Rows from block 4, named by matrix and row number. Rows with one number belong to one attention dimension. Each number is 50 + 10 x the weight over its row's rms, rounded and kept within 0 to 99. All counts start at 0. After the name is the row's rms in percent of the matrix's.
# q: attention query, key and value (stacked) (model.blocks.4.attn.qkv.weight, 384x128, the q third), inputs 0-127
# k: attention query, key and value (stacked) (model.blocks.4.attn.qkv.weight, 384x128, the k third), inputs 0-127
q.56 094:56 47 62 58 74 62 41 51 53 50 58 53 40 58 50 57 33 35 44 34 32 67 31 25 44 47 57 53 57 45 41 62 44 53 36 69 42 49 41 58 59 52 53 38 69 49 45 54 71 53 54 43 56 60 38 44 44 58 51 60 36 54 58 45 57 55 49 54 51 50 64 51 35 47 55 22 40 42 53 31 49 53 51 53 53 48 57 63 51 36 46 33 51 57 56 52 30 44 47 54 48 38 39 49 58 57 60 42 62 59 51 61 59 45 62 44 61 44 42 44 42 62 43 51 69 41 63 70
k.56 098:52 66 49 52 32 68 35 44 53 54 41 67 48 54 47 38 53 49 45 45 45 61 66 42 60 75 37 34 34 44 48 70 55 64 39 52 50 47 43 34 59 46 62 71 39 58 58 73 54 47 43 60 63 53 37 71 42 39 60 55 40 48 48 58 69 62 46 64 44 63 47 54 62 56 57 63 49 51 52 65 47 41 49 40 33 53 31 40 53 60 39 55 45 58 56 42 49 54 51 56 54 50 44 40 63 46 41 58 72 49 48 50 52 64 36 46 51 41 46 42 57 57 47 35 40 41 57 57
q.57 082:27 53 48 49 60 41 48 47 45 44 51 33 54 56 54 64 51 57 36 43 34 62 62 53 56 41 55 69 39 40 49 59 33 68 46 38 36 42 46 45 52 43 51 47 34 53 42 51 55 56 56 64 43 48 55 62 49 67 56 52 68 51 54 53 52 52 47 79 40 38 50 46 40 44 47 44 57 58 59 29 68 62 54 58 41 59 63 57 44 40 78 52 35 50 62 54 50 69 46 50 43 63 56 40 59 59 51 52 49 41 33 42 56 28 34 65 48 39 48 60 53 58 52 43 37 47 51 53
k.57 078:71 59 40 50 61 45 51 59 60 58 45 46 48 59 45 47 48 56 56 42 48 43 48 49 65 65 56 28 71 54 52 44 70 43 58 21 57 49 47 45 47 49 37 36 70 58 57 39 33 51 64 43 40 56 78 34 51 42 54 59 35 45 47 45 46 43 36 50 35 59 55 53 44 49 49 48 44 33 61 40 53 55 42 35 62 44 46 52 42 59 52 48 45 59 56 42 51 40 43 49 33 57 33 42 56 72 47 54 47 45 51 52 51 52 62 36 28 52 56 36 58 48 61 41 47 53 70 41
q.58 100:51 50 43 54 65 40 62 43 48 43 58 36 71 57 42 39 43 61 50 51 45 81 65 58 54 57 50 55 55 39 46 56 40 55 55 48 56 53 37 49 55 47 39 59 39 58 69 47 43 60 49 50 63 58 57 34 62 57 63 39 38 76 57 57 70 50 72 51 43 26 43 38 52 81 34 59 46 38 49 36 52 47 33 53 49 49 47 42 55 54 52 51 51 43 61 46 45 57 43 43 40 38 57 55 55 34 59 75 44 57 62 48 54 45 42 58 48 53 49 47 57 59 57 48 49 40 55 54
k.58 091:51 26 46 53 61 44 43 60 48 62 63 55 44 55 48 56 55 58 43 61 55 61 32 59 60 49 32 44 60 55 50 70 58 52 43 54 45 50 42 71 44 46 60 59 29 34 50 68 51 31 36 63 44 35 52 35 45 65 53 59 59 53 68 36 36 55 40 59 42 33 46 53 43 49 57 51 58 49 50 54 58 54 33 57 51 47 60 43 49 51 59 48 63 48 52 50 59 30 69 45 43 53 52 60 46 28 35 47 27 57 50 50 47 75 40 28 52 48 59 55 49 52 54 59 45 55 42 49
q.59 091:48 60 42 38 72 59 46 37 78 45 44 71 67 58 33 55 55 63 41 51 40 61 54 53 37 50 53 46 70 38 64 70 58 47 46 52 67 58 47 46 42 40 30 39 39 54 50 65 25 50 40 54 35 47 53 40 36 57 45 58 50 65 45 55 44 47 62 50 39 47 37 52 51 44 35 38 51 47 58 43 66 61 53 56 46 37 53 50 52 52 43 40 36 30 50 47 52 64 59 54 62 43 58 48 33 57 46 52 52 46 48 42 31 61 55 56 55 44 55 49 69 52 59 44 42 42 42 48
k.59 110:33 45 40 50 40 60 45 57 59 43 37 66 70 47 58 46 40 53 61 43 50 44 44 41 49 63 45 41 44 49 55 65 47 46 46 56 33 26 58 73 53 50 48 41 51 37 60 40 41 48 52 62 48 49 44 54 61 42 50 30 54 74 65 39 58 56 47 57 45 56 54 49 54 59 51 59 49 52 51 48 32 56 51 39 42 75 39 35 54 53 46 42 57 47 55 32 57 43 47 57 60 57 29 53 53 67 42 59 62 28 49 41 47 47 52 67 68 51 47 52 54 45 28 63 51 47 64 29
q.60 083:47 57 47 60 39 47 54 43 56 52 42 47 46 46 57 59 53 41 46 69 32 68 54 55 60 62 64 48 50 46 48 35 51 44 54 28 65 37 46 50 44 44 45 57 36 35 47 68 37 34 60 58 61 49 54 46 51 53 53 40 57 57 24 61 51 62 37 51 41 35 53 37 59 66 55 46 51 49 48 43 57 45 57 56 38 45 47 67 50 34 57 52 56 33 45 65 28 54 50 43 56 55 17 44 56 44 52 51 31 55 51 38 52 51 46 53 38 37 40 57 66 52 56 47 67 61 29 45
k.60 107:48 55 32 58 65 43 45 47 51 51 52 55 29 46 57 61 57 49 45 43 47 48 53 48 50 55 32 60 65 42 46 48 35 39 42 50 52 45 47 55 60 46 78 54 40 23 62 62 69 48 52 39 51 43 40 53 53 57 66 43 45 67 64 45 31 53 54 49 65 31 37 52 44 32 52 61 45 44 29 45 34 57 45 49 52 44 48 51 43 67 43 42 62 47 36 52 57 39 69 45 36 66 49 68 47 41 36 56 33 50 57 51 55 49 64 51 36 61 61 57 61 50 42 56 52 57 51 62
q.61 091:54 64 53 51 52 46 53 59 50 59 53 38 43 52 49 37 82 59 63 56 45 63 32 74 66 40 60 58 43 63 49 62 52 68 54 62 36 49 47 52 48 32 55 68 54 39 51 52 39 64 57 44 46 49 65 76 56 52 57 48 52 68 50 62 36 54 68 44 51 36 46 54 53 41 52 49 59 59 49 66 51 56 51 49 66 68 65 55 49 53 44 46 38 55 55 55 57 40 51 42 40 42 43 54 58 67 39 40 55 50 60 19 46 51 39 37 52 50 46 60 49 49 54 52 35 50 64 54
k.61 075:39 67 50 49 42 48 27 64 66 63 47 47 61 45 61 39 54 48 43 56 58 48 60 74 53 59 46 43 51 48 62 57 58 41 69 41 45 48 61 46 68 62 62 65 54 42 46 45 48 44 61 63 36 65 42 47 51 59 49 51 50 68 54 41 43 37 53 39 67 71 46 65 53 47 67 61 49 47 27 49 56 44 59 36 58 42 36 53 50 41 60 61 69 37 38 56 60 55 47 36 41 50 43 55 56 43 59 61 49 62 41 54 46 70 39 60 47 50 51 37 47 67 54 60 49 37 56 51
q.62 099:36 41 49 41 69 36 54 38 41 51 60 49 48 51 60 65 50 52 61 70 37 60 45 39 53 45 56 54 39 59 47 51 55 53 45 58 46 51 53 34 41 40 57 68 53 46 57 65 48 60 59 44 66 38 60 61 34 54 55 61 62 61 60 40 48 26 61 59 42 56 41 62 46 42 37 52 61 57 55 34 49 63 41 38 57 60 37 49 70 53 47 51 50 54 62 43 56 58 42 68 51 37 65 40 52 55 70 38 54 47 38 53 77 61 57 53 49 34 41 43 40 50 52 51 29 61 63 42
k.62 106:51 61 54 37 32 43 25 45 61 38 60 45 52 44 54 47 49 40 44 44 55 64 62 53 50 63 25 40 43 38 71 63 54 48 56 52 44 40 50 49 62 60 61 56 32 38 63 50 48 47 40 45 46 44 48 51 34 48 62 52 47 49 47 51 42 53 57 59 44 56 44 46 45 49 50 70 51 32 54 56 42 30 60 52 38 51 30 29 50 50 54 53 56 42 57 40 44 40 31 63 53 55 53 45 39 53 25 65 71 49 53 59 49 76 44 47 58 41 34 47 53 51 47 40 60 52 63 38
q.63 103:44 46 61 53 65 48 57 59 42 52 68 49 39 62 50 50 37 55 47 44 40 51 47 64 47 57 45 37 44 49 28 47 42 59 53 45 28 45 51 43 49 63 48 49 61 41 53 54 70 50 42 72 35 55 40 45 52 51 61 44 65 39 68 65 34 37 42 58 58 53 53 42 53 66 53 43 54 65 57 25 39 46 41 48 53 44 39 54 61 35 61 48 50 51 63 40 56 54 56 71 60 46 47 57 41 50 71 43 24 50 47 65 50 43 54 48 43 50 50 46 67 64 58 64 49 44 28 58
k.63 122:50 20 66 56 61 57 65 36 42 44 54 43 70 57 68 40 38 46 49 48 45 62 36 31 50 55 57 34 49 58 46 73 51 64 65 63 55 64 57 62 38 38 38 22 34 62 50 38 53 53 56 47 43 46 55 39 55 53 41 42 63 45 42 57 66 45 55 54 47 44 54 43 52 65 45 55 50 49 61 42 58 52 56 48 68 64 67 54 52 52 45 44 52 47 54 45 48 42 51 56 45 36 40 33 61 52 44 57 66 47 42 52 61 40 53 54 53 52 41 39 53 44 28 39 63 49 51 50
q.64 111:50 55 45 58 32 49 53 40 53 57 60 61 33 46 60 43 63 46 50 44 67 41 50 54 56 43 56 61 26 63 61 47 47 49 50 54 47 50 50 36 25 24 59 48 51 49 30 67 33 41 52 45 49 56 47 64 58 32 50 53 54 49 31 57 55 64 42 51 41 54 45 47 44 45 53 60 72 48 61 45 48 45 56 51 53 42 36 53 42 60 56 70 62 56 49 36 60 44 42 49 44 41 38 70 40 37 38 30 45 62 69 50 63 69 55 56 49 37 52 51 49 53 62 52 47 43 42 38
k.64 103:61 67 54 52 31 40 72 51 57 54 65 32 42 55 60 47 69 41 40 54 50 49 51 59 36 26 43 44 62 58 52 39 65 54 44 38 58 33 48 52 39 41 43 48 43 65 48 61 35 62 57 39 35 42 52 51 55 61 58 53 46 45 67 48 53 48 52 29 64 48 68 45 37 57 53 33 49 50 54 61 51 54 52 48 53 48 60 49 40 45 58 48 48 47 42 47 42 62 49 70 41 48 54 52 41 34 31 38 45 49 46 41 52 60 38 35 50 58 55 33 40 69 47 57 46 63 27 37
q.65 097:57 64 52 41 65 65 47 37 47 42 65 54 47 42 65 51 58 42 57 45 48 51 44 38 54 44 62 43 50 55 58 52 59 64 51 53 32 61 51 43 59 53 37 47 51 43 77 42 47 67 54 64 51 56 46 28 56 45 60 59 55 36 61 43 54 36 58 63 52 55 53 53 31 23 58 54 40 65 42 42 56 58 58 45 74 74 45 38 52 62 52 49 33 44 42 49 39 51 65 53 42 59 36 44 64 47 46 37 60 55 45 45 53 52 43 71 63 50 45 49 38 54 55 38 64 54 36 42
k.65 128:43 43 58 54 58 51 49 38 47 52 67 46 42 39 68 49 43 62 52 45 43 28 52 54 41 37 48 72 56 50 59 34 52 40 38 47 50 41 38 58 37 52 64 58 51 49 55 47 43 52 61 30 27 55 43 45 68 47 68 58 57 47 39 56 38 51 48 49 57 65 54 53 36 30 48 53 69 40 36 56 61 56 35 56 58 40 53 38 54 48 58 75 59 54 27 43 36 47 57 56 48 40 50 57 47 45 59 40 40 65 37 55 53 45 52 38 67 50 71 55 54 61 57 59 56 52 36 56
q.66 118:43 63 28 49 40 26 44 57 50 56 55 59 68 57 51 43 50 46 56 53 59 50 58 42 44 46 38 54 58 51 50 59 52 44 47 57 36 31 49 44 53 66 57 52 36 56 49 49 55 53 48 52 43 48 56 43 40 33 34 47 47 49 50 42 67 35 40 55 71 48 44 51 42 55 47 56 41 26 49 54 28 49 45 51 36 28 35 55 60 62 48 61 44 56 53 48 56 65 50 58 53 65 50 67 51 26 42 64 28 54 52 60 53 56 65 36 63 63 70 41 45 54 40 50 38 39 62 40
k.66 102:51 54 70 56 47 38 44 42 41 53 29 82 59 72 38 55 50 69 47 44 47 58 47 40 56 64 60 46 57 50 40 43 52 50 60 65 40 48 56 44 74 47 59 53 51 63 44 55 48 53 41 52 64 45 54 71 47 51 40 51 47 40 33 47 69 57 47 37 47 57 45 57 59 63 44 64 58 52 47 49 52 48 69 45 58 63 60 46 40 37 46 35 64 49 62 44 55 51 54 33 57 64 36 38 35 61 37 47 54 31 51 58 52 47 61 51 41 54 45 43 58 56 27 57 49 44 45 37
q.67 103:52 62 58 39 64 61 51 50 49 39 63 58 52 50 46 39 32 42 51 44 39 53 42 43 49 58 39 61 39 44 43 29 59 61 43 51 50 44 43 42 65 51 35 51 59 52 45 50 66 47 55 42 37 53 57 26 48 45 39 58 36 56 54 43 57 50 44 53 67 60 69 36 44 61 80 55 48 58 57 43 62 70 40 36 54 46 54 48 49 43 43 55 57 42 41 56 53 41 47 71 41 72 52 72 42 44 67 52 44 51 43 45 40 45 71 44 39 52 62 40 66 44 60 58 47 43 35 59
k.67 105:61 36 56 51 47 52 71 47 26 46 52 67 77 49 53 55 57 57 36 60 47 38 58 39 53 56 43 46 62 74 47 42 51 58 71 62 37 45 52 56 45 39 64 47 41 50 42 54 56 61 56 40 55 59 30 49 52 43 57 47 52 34 52 31 46 62 43 46 48 44 43 45 46 48 55 59 49 42 50 56 60 76 60 65 43 62 51 43 57 57 51 39 38 24 40 32 44 34 48 44 51 63 35 45 46 65 63 55 51 52 44 53 64 52 47 37 51 60 61 58 52 50 55 44 40 64 40 51
q.68 089:42 48 40 57 58 45 44 60 42 64 50 54 52 50 40 45 57 36 43 30 37 43 54 54 45 56 57 61 40 44 59 67 56 41 63 50 50 60 42 54 66 49 54 33 53 61 50 40 46 53 53 44 50 50 21 34 61 57 45 50 51 56 53 67 40 47 58 58 46 49 73 63 52 49 35 71 53 32 52 30 55 60 64 55 61 66 39 52 47 47 72 54 56 52 47 51 66 43 38 57 34 59 53 49 51 39 36 61 56 55 69 52 49 56 40 58 66 66 44 40 62 64 49 62 59 37 56 32
k.68 109:41 54 46 57 34 28 41 51 57 49 31 63 55 51 38 55 62 60 45 31 52 35 55 57 52 61 41 31 33 50 55 47 42 45 44 75 38 49 43 46 62 57 23 47 62 68 46 63 64 45 32 55 62 34 49 45 43 56 41 47 50 32 50 50 49 61 48 47 42 56 50 58 62 71 52 54 41 53 63 41 52 36 64 44 49 52 55 41 57 49 57 50 46 53 82 58 51 57 58 51 53 56 44 45 46 40 52 43 70 35 68 53 59 52 53 53 43 57 39 41 39 53 46 51 32 46 51 51
q.69 097:43 44 64 61 58 51 53 40 45 48 44 65 41 54 62 52 56 49 66 49 63 59 43 45 57 49 58 42 26 36 42 63 59 56 58 38 58 43 30 40 47 52 40 58 39 54 37 59 55 45 46 56 64 46 53 42 50 39 32 55 48 53 25 39 34 45 32 46 29 53 46 74 61 57 56 47 56 56 41 44 50 26 55 46 67 56 42 38 41 61 48 43 60 39 71 57 58 54 48 41 49 49 34 40 62 33 35 50 42 56 61 44 56 51 45 69 45 50 41 67 53 54 46 46 42 53 65 54
k.69 094:47 50 42 57 58 45 55 59 55 48 53 44 30 53 53 57 51 57 60 54 43 23 28 54 21 51 47 62 52 41 62 38 47 53 27 35 44 33 62 53 55 63 54 66 49 61 64 42 32 59 68 47 41 53 49 44 63 60 40 28 58 39 63 52 60 44 41 42 66 58 52 45 50 49 55 53 47 59 51 58 55 46 37 64 56 45 50 49 58 59 51 73 38 59 46 49 65 68 64 37 52 59 41 55 45 45 51 34 52 46 45 53 38 51 55 35 43 46 41 39 46 56 65 57 59 50 39 41
q.70 099:48 48 51 48 61 76 37 52 42 53 54 46 55 43 52 56 60 55 41 56 39 62 55 33 31 64 51 46 44 43 45 39 53 38 46 49 52 61 43 47 51 43 32 46 50 43 63 38 56 44 56 40 52 51 55 74 57 57 34 64 51 45 59 48 32 33 38 45 40 53 55 60 57 39 53 33 38 56 62 62 31 47 52 53 47 45 57 47 73 54 65 47 39 26 47 52 56 67 53 44 47 51 37 43 57 48 65 37 61 45 43 38 39 49 51 51 37 34 55 65 76 54 50 69 44 56 61 48
k.70 109:62 53 45 50 47 39 75 23 63 48 64 41 37 51 41 58 49 34 50 45 53 33 58 53 51 48 43 57 66 53 36 66 42 53 55 49 47 53 62 71 49 73 56 32 41 30 44 53 44 47 46 44 46 38 48 65 57 51 45 46 45 64 58 68 56 54 51 48 51 54 46 41 37 42 52 57 41 55 52 42 44 45 36 56 55 28 51 50 58 50 56 58 40 54 54 36 52 47 41 50 48 48 63 60 40 37 49 60 73 61 58 30 36 53 65 45 39 37 58 49 72 37 51 46 52 44 52 65
q.71 103:47 59 49 43 49 60 59 42 52 61 47 64 41 46 45 56 57 35 54 58 54 51 46 32 48 57 41 50 42 38 39 30 36 42 44 38 52 47 56 34 53 53 35 45 48 46 42 55 49 72 26 38 43 62 26 49 61 45 66 54 44 64 56 51 57 52 54 51 51 60 56 39 44 52 50 61 44 39 61 41 59 54 62 71 66 29 47 44 59 50 59 57 56 50 43 59 57 39 42 45 41 46 63 59 65 44 72 63 59 45 52 54 24 41 72 47 69 59 47 35 56 60 49 45 65 53 47 43
k.71 106:35 63 35 63 63 52 43 40 53 67 49 38 50 40 37 46 50 64 33 69 51 57 63 49 61 55 51 46 49 33 45 61 49 43 37 45 58 68 43 45 45 59 52 44 30 41 43 58 52 36 46 63 64 41 57 60 43 56 30 52 43 47 68 67 56 49 45 42 42 54 44 41 51 42 51 66 49 37 32 58 42 51 35 57 42 54 33 51 49 46 34 34 46 31 73 52 46 58 44 53 61 47 46 50 58 47 62 60 49 42 46 51 35 43 55 41 51 60 54 69 64 56 40 48 56 40 66 68
q.72 097:55 66 26 60 49 48 38 44 48 51 49 43 32 49 48 42 67 43 52 30 76 39 50 36 54 57 62 63 67 48 46 42 46 47 48 49 47 50 57 41 37 40 72 60 49 57 42 59 39 48 52 61 50 61 42 53 46 40 44 54 42 36 53 69 54 53 49 45 47 46 56 66 56 63 74 60 31 50 63 58 69 61 42 48 41 55 49 63 45 37 36 47 40 40 33 43 52 50 47 49 33 48 32 46 57 60 54 43 43 38 62 67 50 62 49 56 58 55 50 27 58 48 63 41 45 51 43 55
k.72 108:62 50 29 77 61 57 50 45 56 42 50 40 60 54 58 43 56 50 45 58 52 65 55 16 58 41 47 59 64 43 41 66 55 44 43 34 44 59 54 29 49 40 58 51 43 33 63 37 68 38 43 42 46 61 50 62 55 54 58 52 66 57 55 61 43 32 49 44 60 33 49 61 48 41 57 59 44 44 47 54 58 51 53 48 42 59 51 65 32 45 33 32 41 38 54 51 44 61 58 57 57 50 48 56 62 58 48 53 58 46 44 38 48 32 55 53 53 49 49 56 43 44 43 64 65 51 75 46
q.73 103:38 71 58 25 50 38 52 55 62 47 66 47 54 51 59 54 45 52 63 55 29 38 61 57 31 46 45 62 46 61 39 37 67 44 37 51 56 40 66 43 50 58 43 41 60 68 54 41 52 56 40 53 48 43 41 48 58 59 48 51 48 68 58 41 50 50 38 43 52 47 48 34 51 56 43 56 71 65 47 40 44 54 56 46 49 51 70 39 35 60 63 47 47 50 56 57 65 33 36 46 59 43 54 43 50 28 61 67 54 59 53 52 66 37 58 44 58 56 30 57 55 53 46 55 35 62 38 38
k.73 103:57 66 58 40 27 57 36 45 62 65 47 42 34 31 54 64 54 53 59 60 54 56 54 71 54 60 48 39 56 48 62 59 40 46 45 48 67 43 40 41 55 76 56 61 44 36 43 44 57 59 62 55 55 57 61 30 46 51 42 61 41 53 51 53 45 55 44 41 45 45 48 48 57 46 49 50 57 43 43 50 54 45 43 68 56 54 36 45 47 50 50 51 40 52 33 49 58 48 57 50 24 37 65 69 65 37 58 60 55 51 53 35 37 56 52 49 52 51 38 52 72 66 64 34 47 50 52 74
q.74 111:34 54 69 49 37 36 47 33 56 53 63 63 42 64 44 47 52 38 44 67 64 47 47 58 52 42 77 34 55 44 42 45 57 60 58 61 55 35 43 43 57 32 45 55 56 54 46 63 58 59 60 54 48 39 68 63 38 38 56 34 57 55 53 63 50 42 51 55 34 48 59 72 52 57 47 43 52 54 33 62 47 50 53 41 52 49 57 55 59 58 33 48 50 53 51 60 32 46 61 54 41 39 39 51 62 51 34 46 68 52 46 45 26 55 35 60 54 32 45 48 55 54 51 44 29 45 60 58
k.74 107:55 46 47 58 54 57 35 54 64 47 50 37 47 55 54 35 36 35 50 59 47 44 52 56 56 37 45 46 54 30 50 71 51 59 43 60 45 45 65 55 47 31 55 42 45 39 75 38 31 40 46 49 35 54 54 67 49 41 52 42 62 62 60 51 52 40 53 72 60 45 48 43 45 52 40 36 49 61 36 44 48 46 41 51 44 33 40 49 45 63 24 54 52 39 54 45 56 51 63 59 70 58 47 34 40 51 48 52 56 64 38 35 52 55 53 61 48 34 61 40 45 59 62 59 39 65 68 38
q.75 099:57 40 50 50 64 41 50 47 47 60 63 53 31 54 51 46 70 56 49 76 65 60 41 37 41 28 70 43 47 37 50 60 58 57 63 56 49 45 38 50 53 37 58 39 41 46 42 50 40 44 54 54 33 29 44 61 51 51 37 36 48 69 47 31 60 53 56 59 47 48 44 47 32 60 45 42 48 44 40 44 48 53 54 64 59 58 48 42 73 40 45 36 31 43 45 49 56 34 57 50 45 43 42 60 51 58 40 53 45 57 66 54 57 51 41 70 47 30 46 46 39 47 53 59 47 42 70 47
k.75 111:65 56 69 59 46 42 41 60 58 46 59 24 40 32 49 60 52 42 45 46 58 37 60 40 49 44 38 50 62 50 42 72 43 49 36 43 51 43 55 48 34 72 49 46 53 38 61 36 52 32 49 46 52 38 53 41 60 54 49 33 47 59 53 68 50 46 54 36 52 62 59 57 50 44 51 48 36 68 46 54 40 58 35 40 48 28 37 72 46 51 51 56 35 54 50 43 58 63 42 59 58 40 62 52 38 40 52 44 45 71 57 34 49 38 43 58 32 44 61 55 52 56 53 48 50 39 64 59
q.76 129:50 58 32 27 72 47 59 36 52 46 54 61 53 61 63 68 39 51 32 30 41 53 53 27 53 58 50 52 49 50 40 52 54 29 53 71 37 68 42 53 49 37 62 53 55 39 60 53 64 55 66 60 52 49 45 47 47 50 52 53 53 39 61 45 49 36 46 46 49 54 53 64 49 34 63 48 53 63 56 59 61 47 59 40 36 56 38 53 49 53 36 31 63 50 37 51 58 37 48 50 52 50 36 32 66 52 69 39 57 52 50 47 61 51 50 69 43 38 61 46 65 65 54 50 53 44 42 52
k.76 116:54 43 58 53 62 34 53 40 50 35 57 45 52 38 41 46 62 66 54 29 39 46 47 36 53 52 56 37 51 52 31 54 61 49 51 56 43 52 40 47 47 47 35 54 67 61 49 35 64 48 51 39 64 40 57 42 45 61 58 33 60 50 49 42 58 49 51 33 43 62 56 47 66 58 52 84 51 50 65 31 40 43 65 56 46 46 66 46 45 58 62 62 52 46 64 46 58 41 59 47 41 27 28 42 51 46 49 46 45 47 66 42 51 38 58 64 35 48 60 40 38 52 36 66 45 56 48 56
q.77 108:54 56 63 69 40 51 44 59 41 69 52 48 45 39 41 39 55 64 45 59 48 65 80 80 54 48 41 46 50 49 56 50 57 53 40 57 36 32 34 59 67 61 35 48 44 46 51 53 43 56 59 55 69 50 39 51 52 51 64 55 69 19 41 51 60 49 43 54 63 41 62 51 43 44 49 39 59 46 53 43 39 38 60 55 52 45 61 61 40 58 49 57 54 54 48 55 47 42 40 49 53 55 49 53 36 63 40 59 56 54 51 53 31 51 29 59 36 53 51 61 56 49 62 64 34 60 56 38
k.77 095:56 55 57 51 56 42 41 65 40 49 65 45 36 63 53 30 52 36 48 49 57 36 57 63 35 44 41 54 51 66 63 58 48 49 66 65 47 49 55 61 48 53 49 59 50 62 54 40 49 43 44 40 28 68 35 29 78 43 73 49 54 39 50 58 49 58 42 47 47 67 44 56 38 37 48 46 50 44 61 29 64 43 28 50 62 35 52 61 51 63 33 57 51 53 52 51 47 48 43 41 53 73 55 58 51 64 52 51 40 58 60 52 58 60 37 55 51 51 38 60 51 47 66 54 55 51 40 41
q.78 116:27 60 46 59 32 25 29 50 54 45 46 47 46 48 51 61 51 51 55 69 52 33 44 52 49 60 57 49 55 57 41 47 44 71 42 55 47 29 52 42 42 41 42 52 30 37 42 60 53 51 49 54 51 42 45 49 43 40 48 38 45 43 35 30 57 29 51 67 42 52 52 51 61 42 62 61 60 51 45 57 56 59 38 40 52 62 54 51 56 51 49 55 46 44 29 32 62 54 40 50 49 55 51 44 47 38 35 29 57 47 63 57 56 51 38 62 46 53 43 61 26 54 54 47 34 46 75 49
k.78 113:46 37 47 53 33 49 41 51 34 49 54 63 47 59 65 30 46 42 53 47 60 60 50 44 54 36 42 58 59 54 45 50 49 32 48 50 57 50 56 44 48 53 58 45 61 60 48 33 46 66 49 59 54 66 45 46 48 57 64 56 52 50 48 61 53 52 45 43 46 42 59 48 60 63 49 22 56 46 52 30 65 52 38 61 50 62 52 67 31 45 58 43 60 49 49 57 41 49 50 53 71 61 33 42 63 57 39 40 52 38 31 48 54 46 32 59 55 61 54 38 37 58 45 69 57 51 39 15
q.79 093:42 57 70 49 38 50 36 49 62 55 55 38 53 45 46 58 61 42 35 56 72 61 54 51 52 39 39 61 60 47 54 62 59 32 52 68 49 41 32 50 49 47 46 47 58 42 32 61 49 46 33 57 46 60 43 53 40 60 50 54 57 39 63 41 58 38 55 59 33 29 45 56 50 51 44 47 45 29 59 60 31 27 51 50 38 58 48 60 65 55 47 31 54 50 43 39 55 55 49 38 73 57 35 30 36 60 41 45 51 43 57 53 63 58 53 46 48 29 46 49 64 60 48 56 45 60 53 48
k.79 092:62 39 37 51 35 55 47 48 71 59 44 60 53 62 42 54 57 25 72 55 49 57 56 30 41 44 44 72 68 58 53 58 43 66 49 54 50 49 52 54 52 56 49 30 51 51 46 43 41 52 29 48 46 49 52 63 62 59 58 47 41 70 47 70 48 50 56 68 46 50 61 68 61 31 45 40 54 60 34 29 57 47 41 43 55 48 38 59 45 65 41 53 50 40 52 48 55 63 55 59 59 63 38 51 39 49 42 39 53 59 49 56 47 43 47 37 37 32 41 51 49 52 38 50 34 46 58 35
q.80 097:45 56 55 50 28 61 56 33 51 57 46 40 36 42 64 59 67 62 51 39 54 41 53 54 35 52 55 60 61 51 48 13 43 56 39 59 47 30 53 41 45 53 57 59 39 40 62 47 62 41 45 33 60 41 42 57 39 34 62 38 61 58 43 53 38 55 51 55 56 59 52 62 45 54 46 62 62 55 32 42 50 48 51 59 74 53 37 35 35 69 46 55 59 45 36 47 34 60 51 47 60 55 59 41 39 42 42 69 48 39 55 50 57 53 45 30 52 44 63 53 54 54 57 57 47 61 55 50
k.80 096:44 75 37 52 52 53 26 56 49 39 51 50 58 46 63 36 52 61 59 58 48 43 43 46 67 56 56 44 43 35 46 72 43 44 56 48 56 55 49 44 37 41 45 39 64 48 46 46 52 49 43 55 55 63 72 53 41 61 48 53 63 48 50 56 48 38 51 45 34 37 64 43 61 56 44 31 35 64 53 36 39 37 57 33 56 59 38 70 52 50 44 75 47 56 56 64 52 59 62 56 47 44 34 48 54 62 47 43 62 49 48 43 49 54 56 29 36 54 37 42 41 51 40 37 63 63 66 46
q.81 108:57 58 50 77 37 48 52 61 44 68 50 61 65 50 34 43 48 49 48 56 41 48 60 52 58 45 41 39 61 49 43 43 56 41 40 34 42 41 55 56 64 83 58 50 48 39 34 43 53 54 33 38 44 60 44 52 48 61 43 66 59 50 56 51 62 50 41 44 64 39 70 32 57 55 64 32 59 43 72 62 46 44 56 43 40 39 48 53 44 37 57 41 54 40 65 61 49 40 46 54 53 67 58 52 59 51 55 63 60 63 51 45 44 54 58 41 53 55 51 67 63 32 66 50 55 50 58 55
k.81 100:64 50 43 75 54 59 57 42 47 46 52 46 49 32 42 61 39 54 56 63 60 50 58 46 63 49 32 52 37 67 56 54 53 53 63 67 36 69 49 36 50 55 41 49 49 37 48 38 63 31 44 58 48 58 32 53 48 64 55 42 46 60 52 58 38 39 61 29 45 58 52 55 67 40 47 56 52 54 50 36 39 76 40 58 60 37 42 49 44 63 49 50 52 44 54 29 47 37 45 52 40 49 60 53 46 59 64 54 53 47 60 59 48 64 63 45 44 46 37 50 56 45 61 35 58 22 58 54
q.82 103:48 46 49 34 49 62 65 43 52 59 51 50 53 51 47 66 39 44 49 44 40 52 55 26 45 54 42 54 49 33 39 63 50 46 58 61 49 71 38 70 75 54 63 60 61 59 48 39 50 68 55 72 59 47 49 48 61 68 49 46 52 35 46 51 31 37 33 37 45 58 65 61 51 50 47 53 41 42 48 46 64 43 68 81 51 51 51 59 50 37 52 48 49 38 48 53 23 44 46 61 46 48 45 43 57 50 69 49 48 45 42 52 64 61 45 68 49 44 46 48 45 46 40 55 41 46 43 56
k.82 097:41 24 47 68 45 36 55 60 34 54 43 55 55 64 55 53 51 64 53 39 48 48 54 61 62 63 47 62 35 67 42 76 42 58 56 57 53 47 49 66 57 51 32 66 68 57 49 49 58 37 44 55 79 45 57 34 58 43 48 42 56 29 35 48 45 34 52 51 52 57 55 53 65 63 52 62 44 54 39 50 56 34 45 45 51 52 52 46 63 40 52 56 48 61 65 52 51 45 71 48 50 44 37 43 41 38 54 43 59 51 43 59 56 57 55 55 47 35 40 50 31 42 46 56 43 53 32 41